config.yaml
train_examples: 50862
image_size: 24
norm: "batchnorm"
hidden_act: "silu"
depths: [2, 5, 5]
kernel_size: 3
residual_init: "none"
eps: 1e-08
max_precond_dim: 1024
merge_dims: false
epochs: 29.2
final_lr_fraction: 0.1
weight_decay: 0.4
Rows from block 7, named by matrix and row number. Each number is 500 + 25 x the weight over the matrix's rms, rounded and kept within 0 to 999. All counts start at 0. Numbers have three digits each.
# short0: shortcut pointwise conv, stride 2 (model.blocks.7.short.0.weight, 384x192x1x1), inputs 64-127
short0.117:495495494480536482482483496478553512503468483518545497500588483466497471507459493510531492517522500497516521522496478503545482489505487534515454524505465504483480514458491515505458480509460447
short0.118:553511495474479483494498499508494526502501479498513446576491480509468485523515508498494546500504496505513528481492496509521522573483517528538523564573518483503498489502485484491498497494465526
short0.119:518478459480487506495481496506513544501499513474495549493486485493461509460490476501503500542500483487475510535526494484543493494525485531469512497504556537526538518521511531500508514484530504
short0.120:540475546491543520523484472511507515511505462499491532487485475502497553518517516489484482557520464526490486487492526477470500434472531516506496452496484473482503496488521471508486536513496444
short0.121:474459484487457533458568510494503489489528500484501528494509533507493492499492486525448474515560464510534496502496508511503524477502478503490515493510463517510491501523523502504493468495547506
short0.122:470459484507484486478510497486483501461488474463472477476503476488495517495486454533487495515507483470523542489510506539518483494535457494500528490522488492482493502489491491529510458509477477
short0.123:490512494542487514510512506500511436522497486529489501502504512514489439484492506490473502488508514489478496492518514517475497513515505498530510471510497478480466508486503515493484524481514490
short0.124:471495515453539521489470522523483414498558499489496489465471514471518483509501488531506417516473511494515505512513485499490471556498529483506496483533542507553491494480483540504507514520440497
short0.125:502546473543456527474483490478553520490508504494505495481494448491523453451511488506551485550553520501483497504510496580513536497492547513485497505535497498510496529480466487499511508515494462
short0.126:486523489522498482481475512546506497517517505480544517492521494465510466520476510500539475478493546469482486530483503548492495491465515517485492527522482478492505530473528506493517451508500520
short0.127:478483506504525538447496444518476488518486541512475509521536505499532480601490531473491466492513501520537494497476530494478483516524486498478452513514523519495495476494531499514552548501471477
short0.128:469477473534568495493489533491548489498507497512517469488502463478469460494537484529439467511520535513492511510510492522497508477469506525500501489500476498505515505510483491479539498502528493
short0.129:486500524490466489492497548517496498482464524521480485486451461513510526518498493482457468485511451449506529503529547494496571480535493489489574503521485487444498508505496514523499514512513474
short0.130:544477513502483460501525459496554508513467543527515503481459496475441494505525459510495522507485497519556520501502495478497522528537491496485520480485495492512524512484492527481470500493495532
short0.131:520487501541462531551487513515546509501490479512514510543491467520478500493493461488504486539501532470478498489489496497467536532514490555522516501482513482496502488467523559479566502503503523
short0.132:466483506500504488504469503490482488504532460441508492468489512515498455469483524461517479496510505486494497507494476493483469507544503497554484503488490524513500507545508449489541492475516481
short0.133:512513493481496542496532539482457458483486496481467470493475465506475493500465483474507492518514463467500507473441534513453527535474449494465492501504505519479517500493478495472503492483540496
short0.134:492532496467552508473493479514482515469504468493502532493539561493514495456460491504513479529479511511491485483490512480493520513537474552482568537514527508476456495559491504491474514510496488
short0.135:467474501478558438433461533456482502547495531540509490490492483541492500502485547538507478482518573531557510487479520466491476535482482524512482527496523547484480489496508520525487486487496522
short0.136:541462486553484475481476505490497527514510500491491442486475517492497533488525498500464489496481517510502491502483512490491520486515466477512492503480479445500457500497485504513509493482517499
short0.137:489509510509452482525503532474539515504465457516501507478501514521505491555508508525499552487463462537514534451497536503505540498537474515561492479480503490516549503494518481543504493525514536
short0.138:516545499514514514520516451500512483503519515496493494480499486518486475504494465490470502474486504494524521506484516503484495488494500478474494487530460489493572554519500500466510492509424498
short0.139:517529482508499488483480503450490495533438533554526497524500506502477489499521477499500523534514468518496569513497525526518481495509524474505548518495498473491531499478450452522500528510490481
short0.140:485481504465484549458505500496486505498501501500541490475508498461446520502496571532459486544460515537501498508556477499481504511495492475474467502496496516489511491492457489494496461528514506
short0.141:437460527520476490470510460503520490493467515478515459476475487491507498547488481474493464495537528520497503505459490481477468480497525514490467480509498556505471470473486484524497504521503530
short0.142:547525516485473470475490532499480498542514524526505496514459502535459467480519505473498469532485452485518512493482535544528479505474511498499498473472527498489490524499531485489516493492488496
short0.143:528503511521524474478490507519501505487478509525522520515486494483477476508457489488468489555497512449494477515511463528529478504524502542457473555522499533464519490538495474470531510481528524
short0.144:478474489488487526494483487498468561505491469515500493509477517515470493502495505478479469494492486482519490497499488492513493517511520508469486481479518492494514504489498513516503527458461484
short0.145:469454484536563453477546499536490496600521487475498497545486480535493508532496527552487519500528492522555529476508519501516506514526499515519490502508493511500502500509509518469471508509489444
short0.146:472497486528482473488473500489541494524477503506517484473526503495517498497507468493524498459491482481515481476490483486501499499522485493505542459461508499475507499480473495495495489528476514
short0.147:494555530485519493465480496524545489449541465467527527456520505508483508484527458477464485519510502492513504476535511495540514548489475514518528474491495503508476485512508470518497570506475478
short0.148:438518519445493507489484544509476467503482500508497541455531468480505513542483505487488442482503474492467508458511518510495510536502475522471460468513510496514518556509524481495505488501566520
short0.149:482528511520492473481495503513482499474515485494502510479492501542489517569507486508480501497489533519498506523482539471488470546512466525522474512534486530497498534485513522557468485498479499
short0.150:471508498510534542531538495487494482534491469502601530497486471478490511499526496510528495463467504535430495480502535505491533516498502511501478498539510493493490480479522511510469493521492489
short0.151:477521477531509512500489473466523490503499493470456542490512510536500475520492523515514467519475493491477507548513520509485502502493492541506496491480523506490480488512530533516506516460478462
short0.152:488509500498546504467465514521491498544527523496480498506491486529489509505485521493529501482473517467504448486495481516541547503534503490469485531484545525492538502510492469552503492460508510
short0.153:502497506503486533526498520502493508454468481509473473504519464506489482494519518470485469510529520493477500489486560490501554508514483495509475460503483448457527466522498506520545463480532487
short0.154:447508510515502485495505491512571474545458498525516510523522449498540498521483507477515475553532507498487513529493516503497503529502470559441474474515511538483504473569516512504509500517506466
short0.155:487507493477495480493483474599496477535517511493512499497468499470473513511497471541478502483435471537461470498519519496498517494557503455538531450493498473522481478483485468495501482492479499
short0.156:483515478470526477507473491489451517517485473554450529461497494488504470512484493487583540461471460495543491493482480471521546499495473496493526487526483520505523495495467491486513500479504484
short0.157:482540510500523496496476567494485529504543480485501494511487510478491511528535483510473485489473517503494487483477489536472532514526478460526455490533532497551464462489517481472500481469476511
short0.158:467488505516466490487488470522487484500510508486490507537523522526535512497488503549523505490482461490479531491512478516476488488491582487486489480521494486465482513483516503499501488505516472
short0.159:461499486471477469481462509480522517507478502499447480468505472508475524530492530482494499492497514497484494485499506492476513521523540502480489514527500502475485488463531490531518548467554510
short0.160:478482467456508486503493507503476449487523528520523511454478501511502468496455527500511557497516498511473492488494494509466489485497527512515473490527509509479407575462474523523517498536430493
short0.161:532460491505530485519493502508488505480523493463536495488482510474516440497524492514502511505540519472511486469481505480494484517501479523527516518490496500497471535508503554535484511470550494
short0.162:494501506488547502518492536479495520496435518528505479507507533505512502503503501470505496535499543495493502508514531474480508503518462500521516507515470509486463492473498549470507505524457484
short0.163:495505506525533464512494493494480502487522485543481487506496503481478481487474467503496506504501494516496474489612478487496490556532455523493519527515481489495520510498511483530465521485484510
short0.164:513482450501516540447514490483446472470536465500552505472482509505496500446491498485490506493477505464509471508490447495471466508518468517472522495501515478475499522527521503490484508495500544
short0.165:499459488518503490492474501496456505496493474499477464477482490482524488488515513503501488505489484501503519484524529515562499514547499498453487495582493545496452456502510525505509536492503471
short0.166:525500505520532516503474460503500485490512528517467501491493505515489486531468530525467496543510476496511487513487459478509509499580504490486455509561499524506498501491489511453463484518473519
short0.167:472460499512498503520470465511522483490467446466488511510490559466483510487482498499469483518527481488485478479493521505505514495501476514473478499531479483592489495536481526505493484518438513
short0.168:506490511525469508484483557514482558502494500535487501497474489462507543518496564522492482481495470501503501469501499479475492451493461498493477534567515498463470494523509504499513492542486511
short0.169:511526481510508481498464476484485484475515504521528502474515467475507486514524467562505522517508499511473554514544556474513469468524516460465480497510488484508525520516498512508506599511514462
short0.170:549506507553460461524516514504492485528493516511488488502510496486569541534478510499479521572489472531475529475496520518508478489468429505506483528563496502503531507507523522487487517499521501
short0.171:518481532539466465524471500475481510519498474486483501488443496466533553516470525499521501513486506457520489492555493516522502532504513592539503479506556486498515475519472496502471514458502460
short0.172:496492470506474488535520553514490499441523508466517523526500502461493518484468470492474507485482451474539499511547465505472462500504518500496480558470500522473532507489516477483473481479510484
short0.173:502506472485509492524499516504505498534524526522519535490531503552498549498502493493526485471496520483490505477498422499506506489502519483520486492508501455550465501486533487519492492518483510
short0.174:485524522544514470487509456549496526472488475505484488505525488509527494512493507476482483507521505474472512501516480505506499480543483499532482505515526541479482525468490503539505476511497525
short0.175:450486515481607506512491485483508496485463498534493494472464535513465568486492510470508485512506508513503503499561495493495502499494463501468455531452492478485507509491528514508529488494462502
short0.176:454458507502442523485528522510487506485493504494515479492461470511444500511470508434487479482469475557485495529468496476475503456488491521510515488518493466483531479485527489508496446493487513
short0.177:486514459509528474547471462482499490480479490510491506506463499462470536504508512526537507504470503513525516471485505481478525486516510476496492509476494509473473488533511504477491546525475480
short0.178:474490496529515511499533478495487565508454521490507534530512493505507483456488457504499495488481527491490503483499498533439508514465532497482543547484507494494530523497545542472512522493481493
short0.179:500518497518497511563508532541474511487505449516503521511512513487535513479509482514502489474513518560486523488486470503536477505512478514505485531485509461505515502490505498499505497481477487
short0.180:495487515498482524516518517485517520486514509524518467493480576492509516464518489429493562492494492567470502520479482501510497528490516489502472476523499523497480471500477576508485511502539514
short0.181:502493519447521513520473526504499417541534524536516498494494557519465511517460502474492480512516485483491488481503494500518492547494529483506468486558472483507501501512491555515484490496495507
short0.182:488486507489513494495510525459490491500500450562514499476473511490525511486437500516529493489530524509471458500456531522524537497453451472506516526481498508474497461489517511522497497507495498
short0.183:499525473477448488475499497522484523476497493517497497554492522509499484532506477516448459488501539518541494486539461482547496505503482520532476459487521530483483517484492521490453499491504486
short0.184:524522504524505488511463510522495535489491531536512471507480497515478502482530478496501495494503517465490495503515505456523463514515489566496494480479507502516518494516501518464533474514510514
short0.185:503532485492504494486450486475512497520475545565536519487481500505503488506489469482467530522485483469479498542483558508476520490552515469503476489520470480482518500504526536494504529452496548
short0.186:466503491459473541548520500429508536470481515472483508484517482488495523493459516494463508528518486541508500477477507509477485473496493530489502499495504486515524488535495501455559495526502520
short0.187:547501505490504516479486475492469536506495483449491478517493483487482513487503474473525464497497503502486509491481534501518486472526518491501515503490518507499487519495463496491496502552509486
short0.188:504532513487498523522512494531488486545499431500547492500481496500550471505491531445526505505491465488450490477496487464495491461537497481509476518467524477485487535486527515452471503491509491
short0.189:497496523492445469460489490505536495518478507496482506509532436495548485472531501521516513507542523493505459501529448521497505471499509493484492472508507522485496492514492491466521474511508505
short0.190:490501500501572488508470475526481472478506525486463504476497482504443472504492495483472497503537508490501506476556479497475512484488501520476504462512466493497509482496463505505488449513494502
short0.191:485494490510499546482500521580507498481476503521491524490502520521491519475472502499463476482499499469467524500471491536501460518493501520473516528502499472493541527468491467484457505515489472
short0.192:509531494488497526471481481516487504501529493558507512500484506493543468580483493470523492414493503565526503520435526489523520496509507477486486506513505505500486506463504503483516497537488442
short0.193:535489493477470485528483495475490493484496462550473534515503476520531471457482526508481495499518499527462473437483500498481500525469468458533523495502514471499507451554505530522509564467542498
short0.194:526471472477459556495514480508523492486432474490480493500508514472500499490462545536520505498480490513475472483517464496478460507506489498517505496497505522506527473509476511495551454464508484
short0.195:507472482510526480501535499461508510514483553485509487471506467481498502491486570484498516517508499533495489491484536494472468480524510528500493499504496527538494521513501558490501511517526529
short0.196:543498485532489483487480501506523520542470448496497508515512536501507505545491524518473517514499502517486502484486523493480522507500484496504495492467537480465559503511507528501555501519506507
short0.197:503501489571495490488515515489501516536510494503493531467465517582509483521520499507487511459524492534515513487502481470469496521490483508502492520510479473496500491498494501485492541480503449
short0.198:482527496475534521487517446511463524490480514502474517460505502519516452559485543476529505505499486469494524537522483480490545477530486512530498475515491458513495508551455543508468536479536518
short0.199:493458508487556501522506523510478486498489554512512511468536491482470538496489479494468485497485473498492526498488541467502498482504471484482508526456522515508485492480533504533530526529451480
short0.200:535476525498480507462487483515504457479481499503494505481501486545509510491472525507471557517477514493493524481462512469478480478529451500486495566444534500507498474508506479462501504482520481
short0.201:518505521475530501481519525498498491481515477507476503553491509471489476475502570470470462530534485496479504502553485504476501520470535514461493610529484503477479475518503491490484475457467473
short0.202:501512490550541482486517478485483525473536524501500528499479484498482476460513530492480505537464526546480544511499501492495495496506518482526496497464490508489499522501468559488528490525526517
short0.203:446501523491498477492495489522556490492478472557504495487526481514462500486478512520509475498500518511475431601479470444514463453480525510500520528525505526518523510500495532496481500498500541
short0.204:488514495494491447515486498518471467533493529524460477477543498489454501462507516506464461482530487534498516494501549520535458487479510517470482484523498505513478545530498512524488492480502501
short0.205:469475500487518520511498444470473498484509545507535465501476518495503518526482508444488516481531495521545467547496495492482532507463492511494478456498513483467491483519489486520511501491524499
short0.206:516508543488459446534481504499537491513513489525510515514508466510539527459500560513481491508474485466494523501504559466500474495564472531500482497492486513543469512521525486466503503506474485
short0.207:516468529539470513521502523553491543478512511503502506490476509532539480488486509493523522512498488472521480484473475557481498498510496557483484508471482527484464478525503520497483487491484488
short0.208:504529437542428505519486524517500530496457477497489496472478494460479534496516502520498535568489506513527520522505489470477484490507522499488520514510526496468452567530503499533476478463491479
short0.209:514466508515475453472461498563515468518508514501525506521499513506531491503484484456474504491476501509472509489487502472511485507498526486495513502476583501509464484482513472530510483443508496