Weights of a small multi-label image tagger.
Model: 2.35M parameters, norm batchnorm, activation silu, depths [2, 5, 5], widths [96, 192, 384].
Rows from block 8, named by matrix and row number. Each number is 200 + 20 x the weight over its row's rms, rounded and kept within 0 to 999. All counts start at 0.
# convs0: reduce pointwise conv (model.blocks.8.convs.0.weight, 384x384x1x1), inputs 77-153
convs0.138,169,180,173,268,236,204,175,222,189,193,190,202,200,190,199,200,206,224,198,209,225,215,193,196,211,268,174,213,195,194,217,209,234,193,145,189,217,158,220,182,212,170,186,190,214,172,204,208,201,239,188,215,179,165,216,224,195,218,208,201,216,201,175,217,176,200,206,219,179,221,187,212,214,207,206,175,186
convs0.139,224,193,201,211,190,190,168,187,203,197,179,172,206,197,187,199,190,196,190,210,215,213,208,222,225,189,207,187,212,191,209,167,203,182,227,200,232,190,215,166,183,222,246,170,230,216,187,180,201,188,208,165,221,203,249,225,214,231,176,203,209,215,227,176,263,225,220,174,193,199,164,192,169,199,199,166,206
convs0.140,196,183,198,180,188,200,186,242,171,233,189,179,209,194,201,177,180,196,195,154,189,194,219,206,170,200,200,188,193,186,214,239,213,200,209,166,202,196,210,228,216,203,200,207,189,197,192,181,213,197,206,241,159,224,209,203,197,205,184,204,167,181,211,161,176,208,199,166,210,210,179,229,204,195,230,177,216
convs0.141,210,204,221,212,163,198,227,213,231,180,210,188,223,205,202,178,187,192,192,185,186,222,226,198,182,212,210,186,176,171,211,190,172,190,208,225,182,217,194,224,214,177,189,187,193,230,182,214,204,178,212,212,218,216,153,208,262,190,177,193,187,217,208,173,220,206,217,200,227,188,190,212,186,192,202,211,204
convs0.142,222,215,197,208,175,225,248,208,209,195,193,202,201,193,211,197,221,226,186,197,179,183,229,199,195,223,201,181,195,169,235,220,157,183,162,227,183,229,199,224,224,188,207,207,233,200,195,245,190,178,193,206,182,223,160,216,229,200,168,193,200,205,179,189,212,230,187,162,171,166,203,202,204,189,208,228,163
convs0.143,225,205,190,208,192,195,227,225,201,158,161,216,229,197,171,214,178,221,212,246,187,195,212,178,203,234,222,222,179,198,188,196,199,200,200,203,194,196,262,185,192,185,206,194,213,216,237,204,166,163,202,188,177,218,214,200,205,181,205,221,219,207,187,181,170,207,237,212,225,188,196,177,176,196,190,197,225
convs0.144,200,203,206,189,192,236,197,187,182,214,206,213,221,187,196,164,216,197,157,203,207,225,215,216,216,198,178,178,186,205,175,198,212,220,204,181,206,213,177,182,199,190,182,206,192,218,200,211,173,238,191,182,202,194,203,228,191,211,174,181,175,207,230,210,198,192,215,212,202,206,190,195,167,179,185,181,193
convs0.145,196,199,250,195,184,254,153,212,183,207,188,157,209,192,183,171,195,190,203,225,231,175,192,210,191,213,209,168,234,219,185,217,192,192,217,181,221,195,175,173,174,195,173,194,223,223,210,202,218,210,177,194,209,210,195,181,235,212,184,184,267,188,185,214,199,197,197,202,193,188,181,203,212,223,185,179,215
convs0.146,200,163,212,221,191,168,213,170,210,176,202,171,211,207,207,203,223,213,213,186,173,212,173,188,186,249,197,200,245,216,208,200,206,228,203,198,213,204,239,213,223,186,232,254,208,196,181,181,221,202,175,207,201,204,228,215,195,247,195,207,198,210,186,191,212,200,228,191,213,175,175,179,162,242,225,199,195
convs0.147,177,205,236,242,221,174,194,195,212,173,218,201,220,192,191,197,216,194,194,214,181,209,185,181,208,229,230,196,168,223,193,204,189,164,196,201,207,227,189,230,177,200,234,203,194,183,203,171,198,208,185,201,205,180,185,151,164,230,182,182,203,221,210,214,213,208,216,240,204,192,204,184,205,196,182,206,206
convs0.148,234,193,180,225,218,210,212,222,204,221,201,205,214,255,201,199,186,184,202,215,195,182,186,202,201,186,197,183,208,187,201,188,193,202,184,188,202,203,195,228,208,212,165,181,202,216,210,223,209,194,214,216,208,202,182,210,155,182,249,213,208,189,210,232,176,203,150,216,183,209,230,197,220,213,228,213,199
convs0.149,200,212,202,206,210,195,222,158,228,161,205,203,217,196,186,189,213,219,187,186,199,213,152,205,198,172,230,183,162,182,199,198,194,204,173,197,236,234,172,185,211,220,184,229,187,213,192,198,218,214,195,230,190,193,185,199,223,208,195,188,189,223,206,163,209,196,208,238,200,208,165,212,192,168,189,182,203
convs0.150,209,193,188,194,187,202,183,200,193,194,205,177,210,188,180,253,220,205,203,202,205,181,173,182,213,219,206,201,219,175,179,203,183,194,205,194,212,186,183,205,217,222,211,240,161,198,174,179,214,218,227,205,218,176,222,165,202,234,214,160,183,211,185,229,220,182,200,252,198,177,228,210,185,187,209,211,176
convs0.151,179,204,205,211,206,171,194,212,189,216,222,205,193,199,191,203,203,206,188,234,194,179,176,185,216,200,196,198,179,204,202,181,168,207,194,213,222,188,181,228,213,202,207,183,208,249,219,196,204,190,200,195,217,214,219,214,200,194,171,157,186,163,188,174,212,195,225,215,210,217,203,236,187,209,209,200,199
convs0.152,204,242,192,189,212,200,188,189,200,194,198,206,216,192,243,146,192,173,205,199,185,219,200,199,199,201,212,198,201,197,239,181,229,204,197,223,200,194,189,186,207,195,183,183,230,205,210,192,206,211,186,173,199,186,192,207,229,183,209,191,260,200,198,201,205,194,225,213,208,206,199,186,217,185,192,184,207
convs0.153,222,207,205,201,156,213,172,170,193,167,206,218,232,252,210,181,196,233,215,186,212,200,204,244,184,187,181,179,236,228,222,203,217,166,186,218,204,199,207,185,207,209,198,166,210,218,174,218,213,224,165,172,175,165,205,183,175,196,217,231,182,209,176,218,207,189,187,210,178,235,189,219,199,222,238,205,206
convs0.154,234,207,207,210,235,219,222,177,225,206,227,212,194,189,200,191,182,188,249,166,191,207,185,209,208,197,222,196,226,167,170,220,156,193,211,188,172,190,208,220,197,206,206,179,195,194,229,229,185,202,245,198,170,197,184,221,193,218,217,197,163,174,190,195,192,194,180,201,240,197,229,221,225,188,194,171,175
convs0.155,221,191,181,186,194,187,188,190,208,176,190,205,217,238,190,190,194,160,201,225,206,185,224,212,135,188,183,208,177,184,197,154,168,198,191,170,224,183,225,196,165,200,197,190,183,195,181,207,210,232,188,179,180,190,176,236,198,168,251,224,210,220,207,240,214,194,204,178,219,199,172,178,225,210,175,193,199
convs0.156,210,223,189,232,169,199,233,201,181,182,223,218,180,180,194,236,203,225,179,197,227,202,169,205,181,182,194,181,210,197,189,221,216,191,225,165,184,168,198,210,181,187,177,193,211,198,186,211,197,163,194,227,146,203,242,210,225,205,169,219,208,190,214,194,207,218,210,207,183,190,222,172,223,224,204,205,188
convs0.157,218,190,186,166,195,180,203,217,206,213,182,181,215,192,221,180,193,185,180,201,194,178,229,208,196,204,200,170,197,220,201,224,202,210,194,202,200,236,195,204,179,189,193,250,212,187,191,213,202,204,196,212,175,196,202,192,192,175,237,175,167,191,215,246,225,174,212,223,219,179,195,208,180,233,202,194,217
convs0.158,189,210,190,175,221,202,226,217,170,221,176,176,181,183,196,213,171,237,206,217,200,181,213,188,230,198,255,215,229,186,187,194,162,201,197,186,211,209,234,206,190,175,189,188,172,191,235,191,210,206,170,250,201,199,199,202,185,199,196,182,213,205,190,206,203,181,213,204,194,172,221,216,206,203,193,199,221
convs0.159,215,259,183,163,234,165,224,200,200,206,171,186,187,212,190,212,260,196,175,202,199,235,217,205,205,191,193,198,186,253,208,198,181,165,196,202,175,225,198,207,181,244,240,210,157,188,180,153,211,192,196,216,214,185,177,177,196,231,242,192,233,198,207,182,200,213,230,255,197,184,215,234,163,229,177,211,197
convs0.160,220,212,200,154,190,207,197,196,186,202,200,230,137,247,226,183,187,194,200,194,201,196,235,220,227,212,196,191,167,195,238,204,232,203,202,200,190,229,204,211,184,211,207,200,203,197,190,167,206,209,190,205,225,159,210,195,200,213,214,164,193,159,171,213,207,170,222,205,186,154,167,199,197,216,225,218,227
convs0.161,235,180,214,211,188,237,204,168,229,187,180,191,204,261,188,192,251,213,180,181,166,206,234,223,188,192,204,195,180,184,226,217,213,218,209,178,202,201,182,222,203,176,181,198,196,214,175,191,211,220,178,206,166,198,204,177,213,205,177,192,221,241,168,217,203,211,219,191,223,193,184,171,195,186,210,189,185
convs0.162,209,241,214,193,199,200,207,215,164,192,176,170,186,237,193,212,212,200,207,202,208,209,165,235,202,193,243,206,187,159,192,206,211,209,232,192,186,221,227,201,196,202,207,198,207,184,208,178,219,191,217,184,214,192,189,216,210,170,175,208,236,199,190,202,205,255,238,172,241,199,162,197,186,157,176,237,192
convs0.163,195,193,184,207,221,179,231,215,201,208,186,219,219,215,192,190,205,196,195,181,200,217,200,205,217,208,187,220,178,208,203,211,189,193,242,200,200,199,224,202,206,212,155,220,198,170,192,189,217,218,220,190,190,199,180,162,189,227,175,196,200,207,194,180,202,187,190,218,210,219,199,179,213,193,192,215,221
convs0.164,232,205,195,219,239,161,197,204,171,202,216,235,167,190,186,224,203,176,218,211,216,184,183,237,230,203,206,216,195,191,225,205,196,184,211,190,208,213,225,183,211,200,233,186,190,219,206,253,195,202,164,180,208,212,193,248,191,179,207,226,221,222,190,228,199,188,220,214,198,212,200,224,197,210,182,201,174
convs0.165,221,213,204,211,182,210,202,222,193,182,196,189,207,185,199,205,215,220,213,211,211,217,229,191,186,230,212,198,208,191,166,181,220,219,203,164,219,169,179,205,232,182,177,242,210,198,207,159,260,175,201,182,238,208,235,241,192,181,198,194,195,224,166,201,215,219,188,205,211,220,190,199,225,194,165,187,209
convs0.166,221,182,183,207,191,151,194,207,203,200,190,178,177,174,196,212,199,179,201,137,163,214,228,186,197,191,210,198,198,173,219,213,175,214,220,188,215,186,190,202,185,178,165,176,191,170,225,203,222,218,168,233,228,195,198,182,201,181,195,210,178,230,210,229,189,226,172,195,189,184,213,180,230,212,179,171,191
convs0.167,223,227,182,201,233,192,222,194,175,223,186,186,236,178,189,230,230,180,214,209,179,173,178,227,210,195,201,194,193,202,180,175,168,211,229,206,220,189,157,188,189,193,224,184,207,169,164,190,196,184,187,190,194,205,185,190,219,236,202,201,201,206,194,213,208,204,177,164,197,141,225,221,165,199,212,215,192
convs0.168,206,177,203,196,219,158,210,207,225,203,193,201,202,236,187,210,194,192,195,161,210,179,191,189,155,182,204,205,171,210,166,202,178,189,182,199,254,248,222,204,205,206,177,181,207,260,195,195,229,199,190,155,169,210,207,185,199,207,209,196,198,204,223,196,184,216,201,152,244,197,202,185,191,228,196,197,204
convs0.169,188,191,228,185,186,204,183,210,189,215,175,218,183,164,188,200,223,195,192,187,187,182,202,199,200,189,189,190,211,169,223,232,226,227,202,227,195,193,228,200,214,203,183,199,229,197,207,256,170,210,185,219,203,174,200,190,197,179,205,253,211,217,197,186,160,199,206,168,206,187,189,232,192,192,215,201,258
convs0.170,165,232,175,192,197,198,227,204,212,224,177,211,187,238,216,223,210,156,220,214,182,180,192,189,188,170,216,196,148,202,189,198,242,187,196,216,212,217,213,188,178,235,195,225,175,228,198,208,206,195,201,201,194,178,223,210,222,186,207,186,171,190,192,208,260,208,194,187,186,199,186,189,187,217,185,191,226
convs0.171,199,204,200,197,195,191,184,191,196,193,190,208,198,180,186,212,184,220,220,192,192,177,195,199,188,205,198,203,201,187,218,204,191,158,174,188,193,195,226,221,223,196,184,235,203,211,179,201,203,182,218,207,181,186,209,185,232,208,193,194,184,185,175,211,197,218,223,188,176,246,211,168,190,195,178,204,172
convs0.172,194,211,191,196,192,194,189,203,197,158,177,210,183,199,195,188,179,138,184,191,225,221,231,215,191,191,224,183,220,201,172,163,170,168,161,219,223,184,194,214,188,187,198,213,208,197,175,178,180,211,197,229,188,189,207,210,204,212,232,190,201,160,223,191,196,168,192,191,209,188,210,156,192,198,209,222,200
convs0.173,225,204,200,193,212,227,203,218,205,195,215,193,165,232,216,204,205,183,167,196,213,200,186,195,210,203,181,206,202,209,205,232,190,215,199,218,174,193,204,207,192,152,261,187,183,193,190,166,195,172,192,182,186,203,187,193,173,195,175,208,175,150,220,186,194,204,192,239,202,198,228,201,181,168,190,238,209
convs0.174,209,201,224,181,205,179,192,200,260,215,205,214,174,183,230,191,197,214,191,186,195,209,157,187,193,192,236,186,214,224,207,226,209,204,187,175,253,234,224,187,187,252,199,213,182,184,189,189,208,196,248,186,196,174,233,185,167,193,186,211,178,220,198,226,172,242,165,218,219,189,176,210,212,215,244,196,203
convs0.175,214,198,203,210,231,213,212,175,210,209,227,227,158,242,207,216,219,164,198,239,235,225,206,226,227,215,211,194,212,173,205,190,176,217,215,234,187,200,206,207,210,212,218,240,187,185,178,222,224,199,192,159,181,181,210,207,192,200,204,225,190,186,202,186,205,233,204,227,168,211,194,193,229,208,202,211,172
convs0.176,201,211,209,233,187,170,191,183,203,156,206,218,159,209,210,210,164,201,194,195,181,225,186,208,229,216,177,208,188,187,214,212,198,199,134,205,205,198,206,196,189,206,162,193,217,173,206,205,199,166,225,184,194,222,213,196,181,181,231,167,200,210,208,186,196,163,195,190,199,178,185,190,206,241,194,176,245
convs0.177,207,212,166,237,241,195,195,176,199,153,179,181,222,204,184,199,207,207,189,188,196,204,202,215,175,196,196,198,192,199,196,205,170,188,212,210,184,209,193,203,220,189,184,188,153,215,189,184,180,171,181,200,209,196,186,189,225,149,210,178,192,191,202,168,191,196,208,182,225,180,212,213,196,203,198,237,192
convs0.178,200,181,175,222,189,191,189,206,241,212,192,188,194,183,205,207,181,195,178,190,242,193,176,173,221,233,204,196,175,148,215,182,173,186,204,197,208,224,249,182,238,209,210,177,172,198,198,189,177,201,161,186,222,174,222,245,181,178,208,217,195,203,211,218,207,187,183,206,188,194,206,178,170,191,166,206,177
convs0.179,210,197,192,173,162,173,192,168,211,198,203,228,176,191,179,174,187,227,208,198,213,206,194,195,178,213,209,214,174,190,230,216,224,215,183,181,164,202,193,223,182,209,207,210,226,217,193,183,168,189,187,190,187,195,193,214,191,208,168,193,224,177,191,191,183,239,195,214,217,200,189,211,218,220,223,207,197